python train.py --crop_scale_min=1 --encoder_activation="gelu" --encoder_fused_qkv=false --encoder_qk_norm=true --encoder_inner_norm=false --decoder_activation="gelu" --grad_clip=1.0 --adamw_weight_decay_other_params=0
Rows from block 4 of the decoder of a small image autoencoder, named by matrix and row number. Rows with one number belong to one channel. Each number is 128 + 32 x the weight over its row's rms, rounded and kept within 0 to 255. All counts start at 0.
After each channel's rows are labels from the 100 images, of 14976, where the channel reaches its highest value: "responds to" is what is common among them; "patch colour" is the nearest of a few named colours to the mean colour under the peak. Only what is clearly more common there than usual is listed. The data: photos of arthropod specimens (BIOSCAN-5M). In brackets: how many of the 100.
# convs0: first 3x3 conv (decoder.decb.0.2.convs.0.weight, 256x256x3x3, each kernel summed), inputs 86-171
# convs1: second 3x3 conv (decoder.decb.0.2.convs.1.weight, 256x256x3x3, transposed, each kernel summed), outputs 86-171

convs0.127 [112 105 107 143  64 130 140 139 126 103  49 125 149 147 146 126 128 130 118 118  90 118 158 177 101 125 122  77 153 147 190 135  90  81 150 134 152 128 135 124 114 115 203 157  89 146 118 135 101 180 105 102 141  87  96  58  89 115 166  91  91 131 182 122  85 124 133 110 127 171 138 120 101 117 139 102 178 152 141 132 105 150 121 151 101 105]
convs1.127 [176 117 150  78 160 119  95 120 125 111 114 122 130  87  91 147 169 110 100  90 162 126  95 143 126 143 122 174  76 167 174  54 161 105  70 104 133 120 151 160 141 164 115 138 127 102 147 114 163 125 134 137  87 121 103 180 145 135 167 165 154 122  91 125 115  95 116  78 120 131 108 167 125 112 118 129 138 133 151 156  98 165 121  70 100  97]
responds to: order Coleoptera (38)
patch colour: white (97)

convs0.154 [183  88 162 134 136 131  62  61 152 133 114 155 141 139 119 143 119 131 134 142 168 164  88 146 108 151 151 123 123 194 116 136  79  90 125  93 145 102 128 132 158 135 173 175 122 184  93 139 115 132 146 117 195 107 104 129 157 118 131 135 159 138 136 121  61 174 110 165 193  93 146 160 147 140  83 151 145 155 123 117 116  69 104 174  97 120]
convs1.154 [ 74 138 110 147 134  77 130 101 188 115 182  70 159 119 171 134 175  93 142 135  50 127 152 122 117 130  97 134 113 101  96 132 169 101 110 147 132 114 191 104  59  77 112  41 121  69 223 134 168 159 109 115 117 163 179 124 104 143 159 146 121 103 158 170 131 115 135 140 135 183 142  87 127  72 113 155 127 151 131 239 105 141 124 109 123 104]
responds to: order Coleoptera (39)
patch colour: black (38); brown (32)

convs0.167 [149 122 169 100 111 108 108  97 202 123 152 179  80 129 136 173 127  85 187 106  89 115 120 125 160 148 137 101 141 198  92 114  99 144 101 129 145 142 102  64 175 143 101 127  96 145 116 108 105 170 169 125 131  88  71 143 135  81  63 150 149 218 132 107 135  90  94 123 136 126 170 131 121 142 143 100 194 156 133 109 165  83 117 123 130  99]
convs1.167 [104 144  69 128 160 144 136 103 100 154  95 137 125  88 132 122  88 169 106 114  85 114 156 125 126 143 130 118 101 117 147 116 124 171 123 144 125  93 103 137 129 147  45 128 158 159 138 165 174 119  97 123  96 129 105 124 127 143 160 141  85  92 173 136  73 149 124  92 153 187 133  96 114 164 139 150 138 157 131 104 106 133 154 113 104 140]
responds to: order Hymenoptera (51)
patch colour: grey (31)

convs0.87 [ 78 120 132 120 123 116  76  85 151 101 120 117 134 184 130 153 118 148 145 117 105 101 105 139 137  74 111 148 146 115 197 117 161 157 132  83 130 183 151 133 255 136 146  77 121 129 108 139 105 131 147 158  59 166 123 136 146  87 130 105 126 122  49 131 105 135 145 132 134 119 137 119 146  65  94  96  78 109 145  78 168 177 121 117  74 146]
convs1.87 [170 110 128 157 129 168 102  89   6 148 130 138 121  92 105  99  98 130 154 116 143 131 128 118 125 222 170 107 128  98 146 172 114 184 110 140 108  89 144 111   0 124 123 189 128 128 150 153 177 143 116  88 181  79 144 114 122 111 140 105 128 111  83 103 122 145  63 137 136 170 150 126  92 181 141 123 191 126  88 122 106  79 173 144 176 105]
responds to: order Coleoptera (38)
patch colour: brown (49); black (29)

convs0.11 [119  89 108  98 144 159 118 215 150 139  95 142 138 133  97 152 105 158 170  78 129 168  68 170 115 104 136  88 109  92 134 131 114  57  98  88 132 108 124 145 255 114 125  93 137  89  94 188 119 141  77 118  72  97 143 153  88 150 157 157  88 160  98 160 125 129 111 141 135 139 152 144 107 127 132 153 111 186  80 106 129  68  78 113 199  85]
convs1.11 [ 95 149 173 176 113 132 133  45 166 160 167 142  94  92 111  91 129  94  51 157 111  71 178 116 165  90  75 108 157 174  72 152 128 122 175 136 142 122 175 161  74 150  99 134 103 173 192  25 127  96 117 121 183  98  89 108 150 116  66  75 141 135 209  62 130 168 161 132 181 127 100  96 135  64 106  66 142 138 142 143 101 129  85 151 112 142]
responds to: order Hymenoptera (46)
patch colour: grey (42); brown (30)

convs0.129 [149  85 143  69 148  76 187 122 114 145  93 128 137 190 120 123 164  64  83 129 140 153 155 128 181 131 140 106 170 138 105 116 188 100 136 115 121 119 136 113  59 154  48 132 118 119  84 122 177 102 179 167 108 126 142  99 143 148  96 152 132 107 103 113 112 130 146 103 156 175  92  95 142 124 205  63 138 154 162 193 140 140 181 135 127 177]
convs1.129 [ 91 169 143 164  94 141  72  79 157 103 128 127 109 116 147 123 108 179 126 163  83  65 128 105 123 127 114 113 112 131 164 163 142 205 161 159 148 187 123 140 171 123 142 120 150 158 176 131 127 177 169 104 130 153  91 152 130 113 159 143 150 108 165 180 102 160 143 154 127  71 168 145 106 130 127 120  79  71  91 118 135 131  76 182 133 121]
responds to: order Coleoptera (37)
patch colour: brown (45); black (25)

convs0.229 [ 62 123 162  91 146  94 163 129  93 112 193 101 139 114 127 103 192 128 165  80 148 148 129 156 199 141 175 154 168 160 135 113 119 111 127  89  47 140 105 131  68  96  89  52 131 117 131 130 140 117 109 143 103 106 106 140 218 107 101 106 149 105 173  63 131 138  95 122 113 137 172  66 189 123 152 138 115 126 144 141 138 149  47 108  90 173]
convs1.229 [182 115  91 186  65 147 106 173 152 112  92 119  82 123 117 147  72 179 138 157 112 119 139 114  82 157  81 156  97  87 114 170 132 106 112 159 105 103 143 113 121 187 138 190 135 176 106 155 140 118 129 149 127 120 100 156  89  85 117 140 120  60 100 171 116 102 159  94 103 117 107 186 102 146 121 106 124  81 106 110 148 111 191 163 104  62]
responds to: order Hymenoptera (43)
patch colour: grey (42)

convs0.36 [105 109 113 110 135 117 172  94 154 115 135 106 122 121 134 105  66 130 115 113 149  70 153  86 134 128 142 109 101  80 106 151 145 192 130 148 142 152 103 114 255 125  84  97 127 100 195 127 124 134 124 140 114 148 126 102  50 138 124 151 101 164 142 120 127  88  99 103 106 113 127 132 152 137 159 123 140 142 171  85 126  60 121  97 144  89]
convs1.36 [143 121 144 153  72 151  59 166 126 133 154 136 132 191 118 104  99 121 125 109 121 170  42 155 184 154 100  97 143 130 132 115 125  99 164  86 108 107 142 110  88 139 141 138  93 106 103 197  95 142 129 101 182  61 107 153 145  83 102  97 114 105  75  83 118 173  94 124 120 138 155 145 112 134  67 126 132 123  85 171 131 190 156 203 109 117]
responds to: order Hymenoptera (42)
patch colour: grey (46)

convs0.171 [175 105 155 170 102 124 110  75 140  90 151  60 136 112 120 105 102  97 136 110 143 139 156 104 110 104 121 146 119  91 130 146 171 115 144 134 120 124 104 112 154 174  76 173  92  81 183  66 157 120  57 127 127 195 104 120 132 118 122 119 114 124 104 146 115 127  88 132  75 123 162 138 182  85 158 129 108  89 144 194 138 118 109  76 108 155]
convs1.171 [ 65 126  77  98 133 164 137 140 149 131 100 125  98 141 181 147 143 160 126  58 106 133 128 142 170 123 142 204 113 216  97 130 166  94 118 129 101 110 157 129 165 144 165 104 111 166 124 149 102 141 121 126 104  57  94 166 155 152  93 171  90 117 165  99 175  80 210 119 201 143 132 101 138 203  81  95 105 137 106 153 138  92  95 129 169 106]
responds to: order Coleoptera (37)
patch colour: white (94)

convs0.10 [120 146 142 155 186  77 125  65 163 128 128 172 136  58 148 116 101 127 121 137 126 102 134 167 177  94 111 138 110  99 135 132 149 107 174 143 126 119 134 127  28 109 134 107 149 113 129 166 141 122 149 105 121 116 125 180 126 154 159 141 135 110  96 183 132 109 157 157 161 129 152 173 118 132 157 105 208 117 171 160 109 159  97  96  90 114]
convs1.10 [155 124 106  83 149 118 209 115  59 126  99  92 125 142  98 150 107 111 149 139 122 176 135  92 113 143 151 134 153 184 143 157  97 186  69 114 105 126  73 138 194 147 144 163 150 114 150  69  77 132  91 154 114 128 232 124 103 138 161  89 120  61 134 133 129  90  90  76 146 169  83 143 171 116  98 167 107 148 120 103 190 113 124 124  95 118]
responds to: order Hymenoptera (45)
patch colour: grey (43); brown (26)

convs0.15 [130 103 130 184  99 162 118 177 125  84  88 125  79 111  94 115 165 146  78 142  16 131 161  97  95  77 118 115 119 134  79 107 200 164  99 141 108 128 143 115  59 163 112  90 153 128 160 152  99 145 121 147 146 158 117 120 101 155 131  91 165 106 137 129  98 140 115 174 101 133 147 137 153 147  95 121 172 136 153 161 150 201 167 100 112 123]
convs1.15 [195 110 152 117 119 102  95 100 186 201  86 189 131  97 117 121 130 113 119 149 179 120 117 117 113 151 109 123 185 139 112 175  80 161 146 135 167 157 115  92 116 156  87 148  99 119 136 133  79  76 138 157 149 116 129 155 114 152 121 116 120 125 156 138 202 101  86 105  77 116 142 137 131 102 142 169 156 161 114  80 135  69 132 121 111 153]
responds to: order Coleoptera (48)
patch colour: brown (50); black (39)

convs0.227 [103  97 117 188 115 147 140 114  75 143 168 113 126 106 160 138 162 148 104 159 116 189 161  94  67 165 125  73 143 171 189 178 111  96 146 163 150 143 104  67 174 165 118  80 111 139 165  89 136  48 100 122 137 161 117 158 168 103 121  82 121 150 102 118 123 137 149 150 192 193 118 107 157 113 105 134 144  96  68 139  99 131 128 114 107  98]
convs1.227 [158 120 132 118 151  79 110 145  50 125  70 138 121 110 132 105 120  95  94  95 170  78  92 131 148 139 126  79  96 128 121 172 138 170 107 127 156 175 156 146  68 168  95 178 127 121  91  90 136 162 124 114 141  76 106 123  90 125 157 112 147 119 112 148 185 141  95 124  74  76 161  88 110 127 119  98 113 109 115  98 164 136  89  88 156 157]
responds to: order Hymenoptera (46)
patch colour: grey (49); brown (29)

convs0.216 [136 144 174 156 148 170 167 132  80  87  89 168 189  86 123 150 149 133 110  90 146 145  97 127 135 131 140 115 154 146 188 166 168 123 136  97 141 126 120 181 143 168 100  98 194 177 160 119 111 123 152 135 155 190 119 118  83 141  79 140 121 101  93 102  85 123 156 174  88 108 110 164  67 167 144 176 112  95  99  99 118 119 139 210 160  99]
convs1.216 [157  82 153 116 131 122 112 159 146 167 147 120  92 117 131 135  94  78 169 155 151 112 177 107 116 104 127  95 103  56  50 122 127 154  85 165 130 107 125 102  91  57  82 115 148 130 101  57 139 145  80 117 162  94 137 112 118 105 172  92 116 109 137 148 142 147  90  83 124 138 104  92 101  92  82 102 123 142 162 102 149  73 143  98 138 198]
responds to: order Hymenoptera (41)
patch colour: grey (50)

convs0.146 [182 142 153 132 137 105 122 144 111 137 164 142 134 114 154 135 113 115 119 161 174 163 154 129 151 156  88 109 110 144 170 130 149 133 138  92  88 177 107 125 203 122 131  93 105  71 179  80 121 142 117 103 116 126 124 111 102 116 144 126 139  94 126 135 103 128  85  68 114 193 120 119 101 107 191 185  35  98 198 126 142 168 138 149 183 138]
convs1.146 [114  73  91 147 134 131 115 182  94  93  93 182 143 110 139 165  38 128  76 129  84  70 131 122 126 172  99 146 134 164 108 108 161 129 127 136 141 119 124 155  61 134 161 155 136 158  65 173 108 141 182 160 140 128 116 171 182 122 128 182 113 161 102 142 119  54 194 154 164  94 105 124 124 171  83  66 174 141 123 111 101 108 137 145 120 154]
responds to: order Hymenoptera (44)
patch colour: grey (38)

convs0.245 [213 135 110 130 133 129  78 113 145 114 116  86 130 168 127 133 118 157 121 122 118 129  80 135 133 138  86 102 142 138 132  93 100 197 123 106 162 181 155 164  95 111 120 116 154 123 112 109 112 163 105 143  99 178 153 181 116  76 155 111 112 118  99 138 133 121 158 114 129 104  78  66 110  44 121 108 158 183  55 112 116  88 220 126 133 117]
convs1.245 [ 65 108 127 134 144 187 135 114 110 112 175 196  97 107 145 104 123  73 177 111 106 157 150 121 111 144 106 104 127 108 134 125 144  65  99  82 109  51 117 137 142 143 112 163 141 106 154  76 123  65 117 105 167 110 112 123 112 168  81  94  88 106 137  98  91 124  67  94 156 120 153 129 137 124 155 174  91 128 138 180 123 134 142 147  96 103]
responds to: order Coleoptera (54)
patch colour: grey (70)