config.yaml
downsampling_factor: 8
encoder_norm_position: "pre"
encoder_depths: [6, 6]
init: "kaiming_normal"
final_lr_fraction: 0.01
Rows from block 2 of the decoder of a small image autoencoder, named by matrix and row number. Rows with one number belong to one channel. Each number is 200 + 40 x the weight over its row's rms, rounded and kept within 0 to 999. All counts start at 0. After the name is the row's rms in percent of the matrix's.
Before each channel's rows are labels from the 100 images, of 14976, where the channel reaches its highest value: "responds to" is what is common among them. Only what is clearly more common there than usual is listed. The data: photos of arthropod specimens (BIOSCAN-5M). In brackets: how many of the 100.
# convs0: first 3x3 conv (decoder.decb.0.0.convs.0.weight, 256x256x3x3, each kernel summed), inputs 156-207
# convs1: second 3x3 conv (decoder.decb.0.0.convs.1.weight, 256x256x3x3, transposed, each kernel summed), outputs 156-207

responds to: order Hymenoptera (46)
convs0.223,104,204,154,204,177,201,181,258,222,156,166,149,194,124,224,216,303,163,173,165,183,148,137,242,183,184,294,154,236,144,245,182,231,256,232,199,221,202,231,214,122,164,185,204,202,173,153,164,165,253,159,183,198
convs1.223,089,243,214,187,229,214,205,139,227,169,227,184,253,264,181,165,133,264,183,154,202,257,252,180,154,213,117,234,165,169,200,181,195,196,127,192,174,204,193,145,307,182,216,164,198,270,169,178,202,231,221,240,197

responds to: order Hymenoptera (47)
convs0.60,101,226,167,223,255,216,302,246,159,190,258,191,290,203,208,130,200,172,223,246,147,140,199,260,204,211,243,233,181,244,261,146,172,241,204,223,238,201,152,187,250,151,168,160,171,152,186,181,256,223,184,147,214
convs1.60,099,187,186,214,135,204,242,147,183,227,107,193,210,143,246,215,255,145,155,167,285,279,211,158,256,179,211,172,229,189,255,215,210,159,210,209,258,243,237,186,164,267,151,225,260,181,244,146,230,192,195,199,217

responds to: order Coleoptera (46)
convs0.75,116,184,171,244,126,318,118,261,204,206,230,189,169,266,214,131,302,246,176,177,181,214,185,168,123,228,186,191,108,218,181,241,156,174,183,269,186,245,180,212,239,185,271,130,216,171,224,234,159,237,183,192,294
convs1.75,130,282,248,145,234,146,254,160,171,193,145,242,252,74,195,226,184,106,224,205,191,194,229,257,217,154,171,227,134,163,183,151,211,222,223,140,146,192,200,196,125,262,149,212,132,201,149,156,167,182,129,205,132

responds to: order Hymenoptera (51)
convs0.47,098,193,200,178,136,276,157,167,227,179,136,188,175,248,221,192,259,181,221,173,215,207,239,199,182,163,182,193,181,202,143,267,219,213,182,173,191,136,251,213,224,257,196,185,250,162,136,221,127,224,146,218,199
convs1.47,095,229,231,153,161,154,218,174,205,169,281,150,220,93,240,221,63,201,173,195,133,187,156,195,249,199,225,202,222,209,175,134,123,268,241,189,206,205,155,248,213,164,144,219,245,217,224,256,223,183,241,156,183

responds to: order Hymenoptera (45)
convs0.98,092,239,184,172,198,188,190,156,172,273,176,228,136,226,197,244,218,168,243,208,192,169,173,218,259,210,247,190,213,170,200,204,231,198,134,211,219,203,144,141,235,156,227,202,144,162,168,169,143,245,188,221,192
convs1.98,080,168,244,153,160,170,176,183,226,165,229,144,262,128,185,169,193,173,261,130,148,252,175,192,154,197,180,241,188,175,192,197,173,168,199,212,147,219,255,200,140,283,137,192,210,224,189,238,203,136,249,180,229

responds to: order Coleoptera (44)
convs0.49,085,190,192,147,220,218,133,200,238,165,165,231,144,175,205,192,207,140,186,188,141,126,205,164,237,235,223,223,223,248,184,230,247,299,225,204,189,166,196,185,65,181,261,184,135,236,164,215,186,247,220,216,165
convs1.49,083,190,125,200,168,142,190,228,188,177,263,169,235,275,209,228,224,202,208,257,205,291,234,215,165,156,165,241,233,187,210,215,186,128,210,221,203,228,172,156,265,253,195,182,175,198,183,206,210,142,250,159,274

responds to: order Coleoptera (39)
convs0.6,097,232,207,245,219,303,262,192,165,173,188,222,176,239,210,243,319,193,206,153,231,121,166,182,212,168,137,162,219,218,205,266,176,216,127,219,218,205,175,173,167,190,199,190,200,242,194,167,162,170,163,211,221
convs1.6,092,143,291,97,206,148,212,181,217,246,213,167,230,159,160,185,148,153,197,230,146,231,218,224,128,276,243,226,174,185,155,188,243,238,161,192,174,227,222,217,239,219,261,222,226,141,218,223,223,263,206,139,268

responds to: order Hymenoptera (41)
convs0.116,088,244,209,214,211,227,208,197,237,288,206,204,175,277,174,175,134,176,231,246,183,113,244,193,206,172,97,201,212,180,171,198,138,279,191,124,229,157,214,197,205,173,208,66,160,183,232,201,184,169,218,194,175
convs1.116,086,157,236,172,236,132,215,161,176,108,167,141,169,128,252,210,255,216,187,153,224,176,166,199,229,209,239,128,197,164,240,107,216,180,188,242,210,199,250,162,188,216,220,237,249,222,103,193,209,240,185,203,178

responds to: order Coleoptera (38)
convs0.109,093,270,290,201,231,153,166,225,193,222,201,198,132,144,162,195,223,160,206,189,205,209,184,210,181,166,225,201,214,224,200,204,212,207,169,164,197,184,118,235,147,183,287,101,146,223,205,225,138,278,177,225,191
convs1.109,080,142,114,186,235,193,203,266,195,268,219,195,218,204,198,243,174,244,198,244,200,225,177,229,148,235,196,107,171,153,170,167,268,163,217,236,207,178,250,244,177,190,156,304,240,208,188,234,155,141,216,195,192

responds to: order Hymenoptera (42)
convs0.130,097,262,269,206,177,219,163,226,136,237,176,200,185,178,187,192,289,170,270,210,202,243,210,241,246,212,283,156,201,137,184,165,210,303,177,229,179,258,190,283,345,168,193,166,177,155,173,189,200,262,124,182,192
convs1.130,089,153,200,188,226,220,190,165,187,143,219,282,268,186,237,190,126,236,210,236,260,148,216,180,182,202,120,261,222,230,223,282,210,200,164,229,185,212,211,162,210,198,264,186,273,237,198,179,216,214,169,191,139

responds to: order Hymenoptera (55)
convs0.92,128,225,217,256,199,192,224,215,147,201,216,169,194,118,248,112,185,221,253,184,201,141,231,215,164,216,136,147,164,208,146,274,178,198,240,252,164,154,218,151,293,179,122,129,135,252,177,193,207,197,240,226,240
convs1.92,110,175,168,158,258,192,94,232,228,189,229,151,181,306,211,236,175,188,158,200,129,219,183,187,264,255,181,173,186,192,238,190,198,208,219,198,201,223,142,211,141,218,182,172,181,156,208,199,149,278,141,204,202

responds to: order Hymenoptera (43)
convs0.177,088,208,227,239,210,209,176,177,271,290,213,212,178,186,208,125,166,193,200,197,210,221,211,169,202,189,158,252,196,215,156,201,121,207,198,185,212,166,156,215,221,150,230,175,288,175,178,202,233,199,183,267,117
convs1.177,085,199,145,187,143,163,247,236,170,135,234,109,167,249,197,232,200,219,139,204,176,219,175,249,176,154,210,172,133,151,258,201,227,200,178,222,210,234,240,160,128,168,186,212,151,253,234,191,209,181,174,165,224

responds to: order Hymenoptera (45)
convs0.151,120,162,223,251,213,179,215,187,220,263,217,219,152,226,179,235,150,226,238,260,166,258,170,231,251,214,186,215,248,196,200,231,217,219,157,226,216,160,181,209,227,192,230,217,186,208,138,152,182,237,255,148,200
convs1.151,093,183,136,174,224,222,125,256,143,147,178,195,231,204,188,170,230,222,202,155,246,208,228,163,194,189,183,187,154,196,167,236,171,188,216,150,229,226,222,284,126,229,247,241,226,256,229,229,164,231,200,151,197

responds to: order Hymenoptera (41)
convs0.99,091,260,189,222,281,172,127,221,213,217,203,198,158,174,177,146,230,268,174,210,181,193,154,247,259,239,131,171,306,208,189,255,195,274,220,189,222,202,174,160,142,210,153,88,119,139,182,86,195,228,192,173,214
convs1.99,092,174,223,156,187,204,243,179,211,185,242,194,200,114,224,265,247,198,209,126,257,193,225,139,143,159,207,123,204,164,270,163,227,99,182,181,112,242,241,109,271,178,225,236,200,266,267,231,126,176,226,244,197

responds to: order Coleoptera (38)
convs0.79,103,215,229,153,199,242,140,216,142,210,194,229,167,224,181,230,202,207,201,186,178,197,177,249,212,208,146,288,206,125,226,159,210,282,219,255,211,276,135,190,233,166,206,176,203,246,207,230,224,157,137,218,233
convs1.79,103,109,312,210,218,220,188,131,181,183,154,184,237,199,158,150,183,223,172,176,263,262,202,202,186,61,256,236,216,194,177,200,256,245,171,216,191,197,273,174,266,181,142,202,209,201,216,162,241,298,253,251,215

responds to: order Hymenoptera (50)
convs0.121,107,232,187,242,214,203,319,137,145,260,217,244,164,168,160,193,200,186,220,202,220,186,162,246,164,202,182,165,227,202,146,166,126,223,180,186,196,184,170,247,244,160,226,148,221,254,182,152,202,236,247,224,235
convs1.121,099,126,274,184,195,255,111,247,163,154,161,174,211,285,177,185,162,175,178,173,229,242,263,172,253,203,180,177,170,224,183,227,244,206,189,211,271,227,222,177,141,181,142,197,181,212,185,271,137,215,220,192,200

responds to: order Hymenoptera (41)
convs0.152,094,203,257,172,180,183,206,207,147,193,280,220,213,137,222,134,272,210,210,218,165,174,248,207,190,255,237,196,189,201,225,171,146,207,207,153,203,133,169,253,74,193,178,162,193,221,302,110,207,181,194,132,261
convs1.152,088,184,169,212,159,199,183,244,235,226,210,171,257,158,220,223,144,203,197,231,159,261,222,166,221,200,168,221,131,285,194,213,174,203,193,238,182,207,172,244,239,210,238,245,211,277,208,207,133,173,148,168,146

responds to: order Coleoptera (36)
convs0.131,085,213,179,173,179,206,163,275,166,157,221,212,193,160,184,199,221,245,168,190,168,162,239,157,204,182,130,99,207,169,235,174,188,150,219,199,176,139,215,207,161,203,153,205,192,184,262,209,155,174,197,182,133
convs1.131,108,230,191,198,126,224,261,244,272,204,232,229,162,208,158,224,160,147,196,216,168,196,154,135,122,277,163,244,265,272,204,241,124,234,169,238,221,210,201,196,186,221,286,205,272,227,226,259,178,289,207,199,199

responds to: order Coleoptera (54)
convs0.89,109,198,267,217,188,144,231,98,181,260,270,177,174,159,166,265,139,185,197,155,162,191,213,197,249,201,179,314,230,170,181,226,199,235,204,194,212,165,198,182,152,207,196,194,186,243,208,249,234,185,229,191,155
convs1.89,147,192,230,138,130,155,224,223,198,217,198,165,290,210,185,180,210,88,257,223,205,175,204,228,170,193,171,155,121,168,172,178,172,222,161,213,208,155,149,249,203,117,201,175,167,217,170,130,250,133,250,191,145

responds to: order Hymenoptera (43)
convs0.23,102,215,226,200,239,242,145,218,132,269,177,235,167,152,207,173,140,140,218,215,200,138,206,201,212,198,161,128,214,143,200,195,161,183,188,179,156,198,150,182,176,214,177,113,236,230,221,188,197,289,234,196,201
convs1.23,090,181,171,194,129,184,234,231,234,124,237,182,236,128,159,193,242,260,213,204,195,210,173,236,249,236,217,236,201,257,151,154,215,175,188,200,124,170,273,231,232,175,240,272,217,234,167,185,127,149,194,206,157

responds to: order Coleoptera (36)
convs0.122,117,253,273,154,205,152,179,336,221,182,244,233,231,165,156,167,155,250,233,172,218,169,209,203,242,202,149,238,159,239,200,168,223,268,236,173,173,215,285,158,210,204,237,156,166,219,188,215,180,180,248,198,267
convs1.122,105,155,111,222,216,192,144,144,166,213,190,184,187,194,191,197,195,235,150,162,240,187,213,185,259,204,198,204,295,205,180,200,184,165,147,259,242,189,143,198,173,277,198,210,230,198,226,174,150,244,179,191,151

responds to: order Hymenoptera (41)
convs0.231,080,220,213,144,225,173,176,212,222,267,160,214,192,232,199,226,181,185,229,193,174,260,167,170,167,208,281,236,208,169,210,135,239,253,264,127,211,283,206,243,255,192,161,282,137,205,97,227,236,245,153,140,167
convs1.231,086,211,277,276,184,201,216,208,203,178,193,173,239,179,293,160,237,225,172,255,265,147,242,194,174,236,174,130,202,276,230,110,236,172,163,217,137,209,156,249,162,243,205,111,218,210,159,209,165,201,195,230,237

responds to: order Hymenoptera (45)
convs0.12,108,252,175,216,176,216,224,221,201,236,183,176,270,207,248,94,166,170,252,199,188,173,171,213,203,215,173,180,190,180,188,201,134,288,121,192,182,195,173,156,221,222,193,148,142,159,174,170,168,253,144,181,200
convs1.12,096,157,186,169,235,153,199,111,187,214,168,227,108,258,214,263,213,198,185,232,214,182,205,192,230,175,252,243,214,197,180,201,168,149,274,180,171,230,247,255,220,194,202,259,214,228,219,186,220,234,257,175,210

responds to: order Hymenoptera (44)
convs0.51,102,222,204,165,154,194,199,193,191,214,177,192,283,205,220,196,207,236,258,221,151,183,166,217,159,205,272,287,292,180,185,189,227,289,188,186,203,95,190,169,238,198,197,204,225,187,161,194,215,255,192,193,229
convs1.51,088,192,156,210,204,262,178,247,175,213,217,185,154,104,187,177,214,247,187,164,195,203,208,219,246,258,201,161,179,239,167,183,257,170,166,169,136,182,210,161,178,230,206,198,196,209,228,191,38,196,199,166,164

responds to: order Coleoptera (43)
convs0.155,107,231,209,258,197,185,201,238,191,224,216,227,255,177,173,144,210,235,187,135,208,170,188,206,206,272,109,246,260,201,212,142,194,222,194,177,202,192,124,151,362,220,208,253,200,218,205,165,174,220,160,161,221
convs1.155,136,242,228,177,177,219,238,154,174,233,218,200,212,163,227,165,192,174,226,188,179,238,263,245,206,187,247,126,205,176,182,137,206,195,196,192,163,154,132,203,80,191,168,165,189,148,153,255,205,150,215,211,189

responds to: order Coleoptera (55)
convs0.78,126,161,185,187,293,233,182,160,152,126,201,185,182,165,155,161,181,196,155,273,248,124,240,171,237,187,178,250,251,253,276,267,233,181,201,175,191,197,250,217,154,179,228,256,174,178,198,256,195,188,229,206,248
convs1.78,123,300,248,187,224,251,238,204,169,272,143,253,200,173,234,234,245,215,221,161,120,214,111,195,146,159,268,153,198,233,204,223,184,204,106,239,162,127,151,212,269,159,181,135,202,226,175,174,256,219,179,226,152

responds to: order Hymenoptera (42)
convs0.180,094,259,256,223,180,205,197,245,242,200,157,156,227,98,200,247,229,168,177,227,173,190,191,251,206,265,170,164,186,124,193,153,209,156,122,237,230,194,194,135,88,148,188,233,171,197,197,154,153,125,202,190,171
convs1.180,079,192,180,165,206,166,191,156,177,227,269,201,209,249,155,252,232,181,225,252,198,270,159,190,214,135,193,174,295,178,206,196,213,241,258,93,190,189,241,257,277,214,225,174,210,162,204,274,196,236,261,232,169

responds to: order Coleoptera (44)
convs0.214,110,200,109,181,195,116,174,200,250,140,203,189,238,199,182,58,177,205,129,212,164,131,149,191,166,238,211,210,181,237,248,199,165,239,220,203,201,181,217,178,232,225,204,177,167,196,260,203,213,198,197,153,202
convs1.214,137,261,219,133,233,216,300,190,244,292,224,248,199,211,205,290,172,155,245,131,216,119,257,215,163,188,178,185,254,218,267,200,173,189,165,176,201,217,155,181,162,192,149,194,221,176,201,189,190,225,260,224,168

responds to: order Hymenoptera (41)
convs0.105,097,213,227,208,166,195,187,162,139,190,155,177,227,217,242,132,232,135,207,148,201,134,179,204,183,183,132,200,178,175,169,220,182,276,214,240,181,192,126,198,261,184,139,175,147,173,119,162,184,248,165,196,255
convs1.105,082,180,225,249,184,163,222,188,264,194,198,215,132,259,172,305,189,195,177,203,140,197,217,233,216,168,206,238,248,166,223,212,165,223,184,164,270,238,188,213,184,239,230,148,209,156,247,219,205,284,193,196,191

responds to: order Coleoptera (72)
convs0.242,104,240,215,192,181,224,177,215,127,201,218,156,261,155,172,178,219,188,206,163,213,110,185,200,212,252,134,186,232,223,148,165,206,228,214,172,189,199,140,179,217,188,162,180,168,154,158,255,225,204,208,213,268
convs1.242,124,190,227,174,174,189,162,194,219,287,154,230,139,181,250,135,241,162,183,188,198,307,245,219,174,146,220,195,167,158,219,204,221,200,192,238,287,201,247,182,257,168,207,262,315,257,174,203,262,240,198,211,162

responds to: order Hemiptera (58)
convs0.111,104,236,183,244,196,216,207,230,188,287,187,172,248,187,257,254,225,193,193,205,155,240,164,197,210,143,194,171,235,173,160,163,171,246,177,197,187,213,132,265,199,188,223,249,161,140,219,208,180,263,209,190,200
convs1.111,096,205,191,87,198,156,227,223,181,168,154,199,149,153,163,175,232,187,163,170,251,169,257,217,150,222,220,196,143,259,213,211,162,163,179,139,255,180,239,173,234,234,170,183,257,270,202,205,243,152,161,167,161

responds to: order Hymenoptera (50)
convs0.124,093,223,159,183,195,136,167,229,163,154,175,182,130,201,192,178,216,157,213,161,249,203,245,205,178,160,162,117,88,145,245,197,275,190,191,172,126,180,152,206,287,149,199,204,201,151,148,182,244,238,173,220,161
convs1.124,088,218,216,217,198,210,160,208,237,263,230,196,161,247,223,254,172,197,161,264,242,192,225,214,215,262,210,228,157,224,159,180,188,181,170,215,227,170,201,229,196,240,181,162,179,258,222,172,157,175,203,171,214

responds to: order Hymenoptera (46)
convs0.37,095,170,133,199,244,302,350,157,213,173,177,202,213,153,151,123,222,242,188,192,197,183,202,220,165,184,176,208,148,117,199,233,189,257,210,235,150,189,212,217,163,184,169,238,215,219,212,210,321,211,111,186,117
convs1.37,069,189,213,284,237,158,166,232,232,232,243,152,156,231,226,252,187,152,146,260,259,190,193,220,182,117,131,212,170,201,249,136,199,225,109,266,144,218,243,231,273,218,168,210,205,211,229,169,156,156,240,191,276

responds to: order Hymenoptera (47)
convs0.238,097,162,209,233,210,230,152,249,221,203,191,206,222,135,229,155,189,167,233,227,155,141,148,222,255,236,277,180,219,236,169,197,203,264,175,156,208,197,155,210,185,203,187,211,212,183,213,176,167,232,148,194,262
convs1.238,093,235,211,80,173,180,273,213,154,175,243,180,178,192,212,184,190,209,160,206,208,235,252,207,227,185,199,215,257,209,226,211,261,131,198,287,98,178,189,212,249,268,235,255,222,173,197,182,113,243,186,162,99

responds to: order Coleoptera (43)
convs0.211,125,204,201,221,138,193,179,188,197,219,195,207,236,120,189,90,207,191,213,182,219,237,232,252,214,194,26,237,230,214,182,155,135,170,207,209,164,224,186,167,311,174,192,207,200,238,238,165,94,250,256,185,241
convs1.211,149,205,231,165,196,212,225,170,131,211,194,191,225,231,165,147,172,155,280,243,160,164,207,192,213,237,267,183,163,174,182,201,196,236,135,229,216,174,120,271,199,145,236,154,176,165,203,183,298,163,162,219,182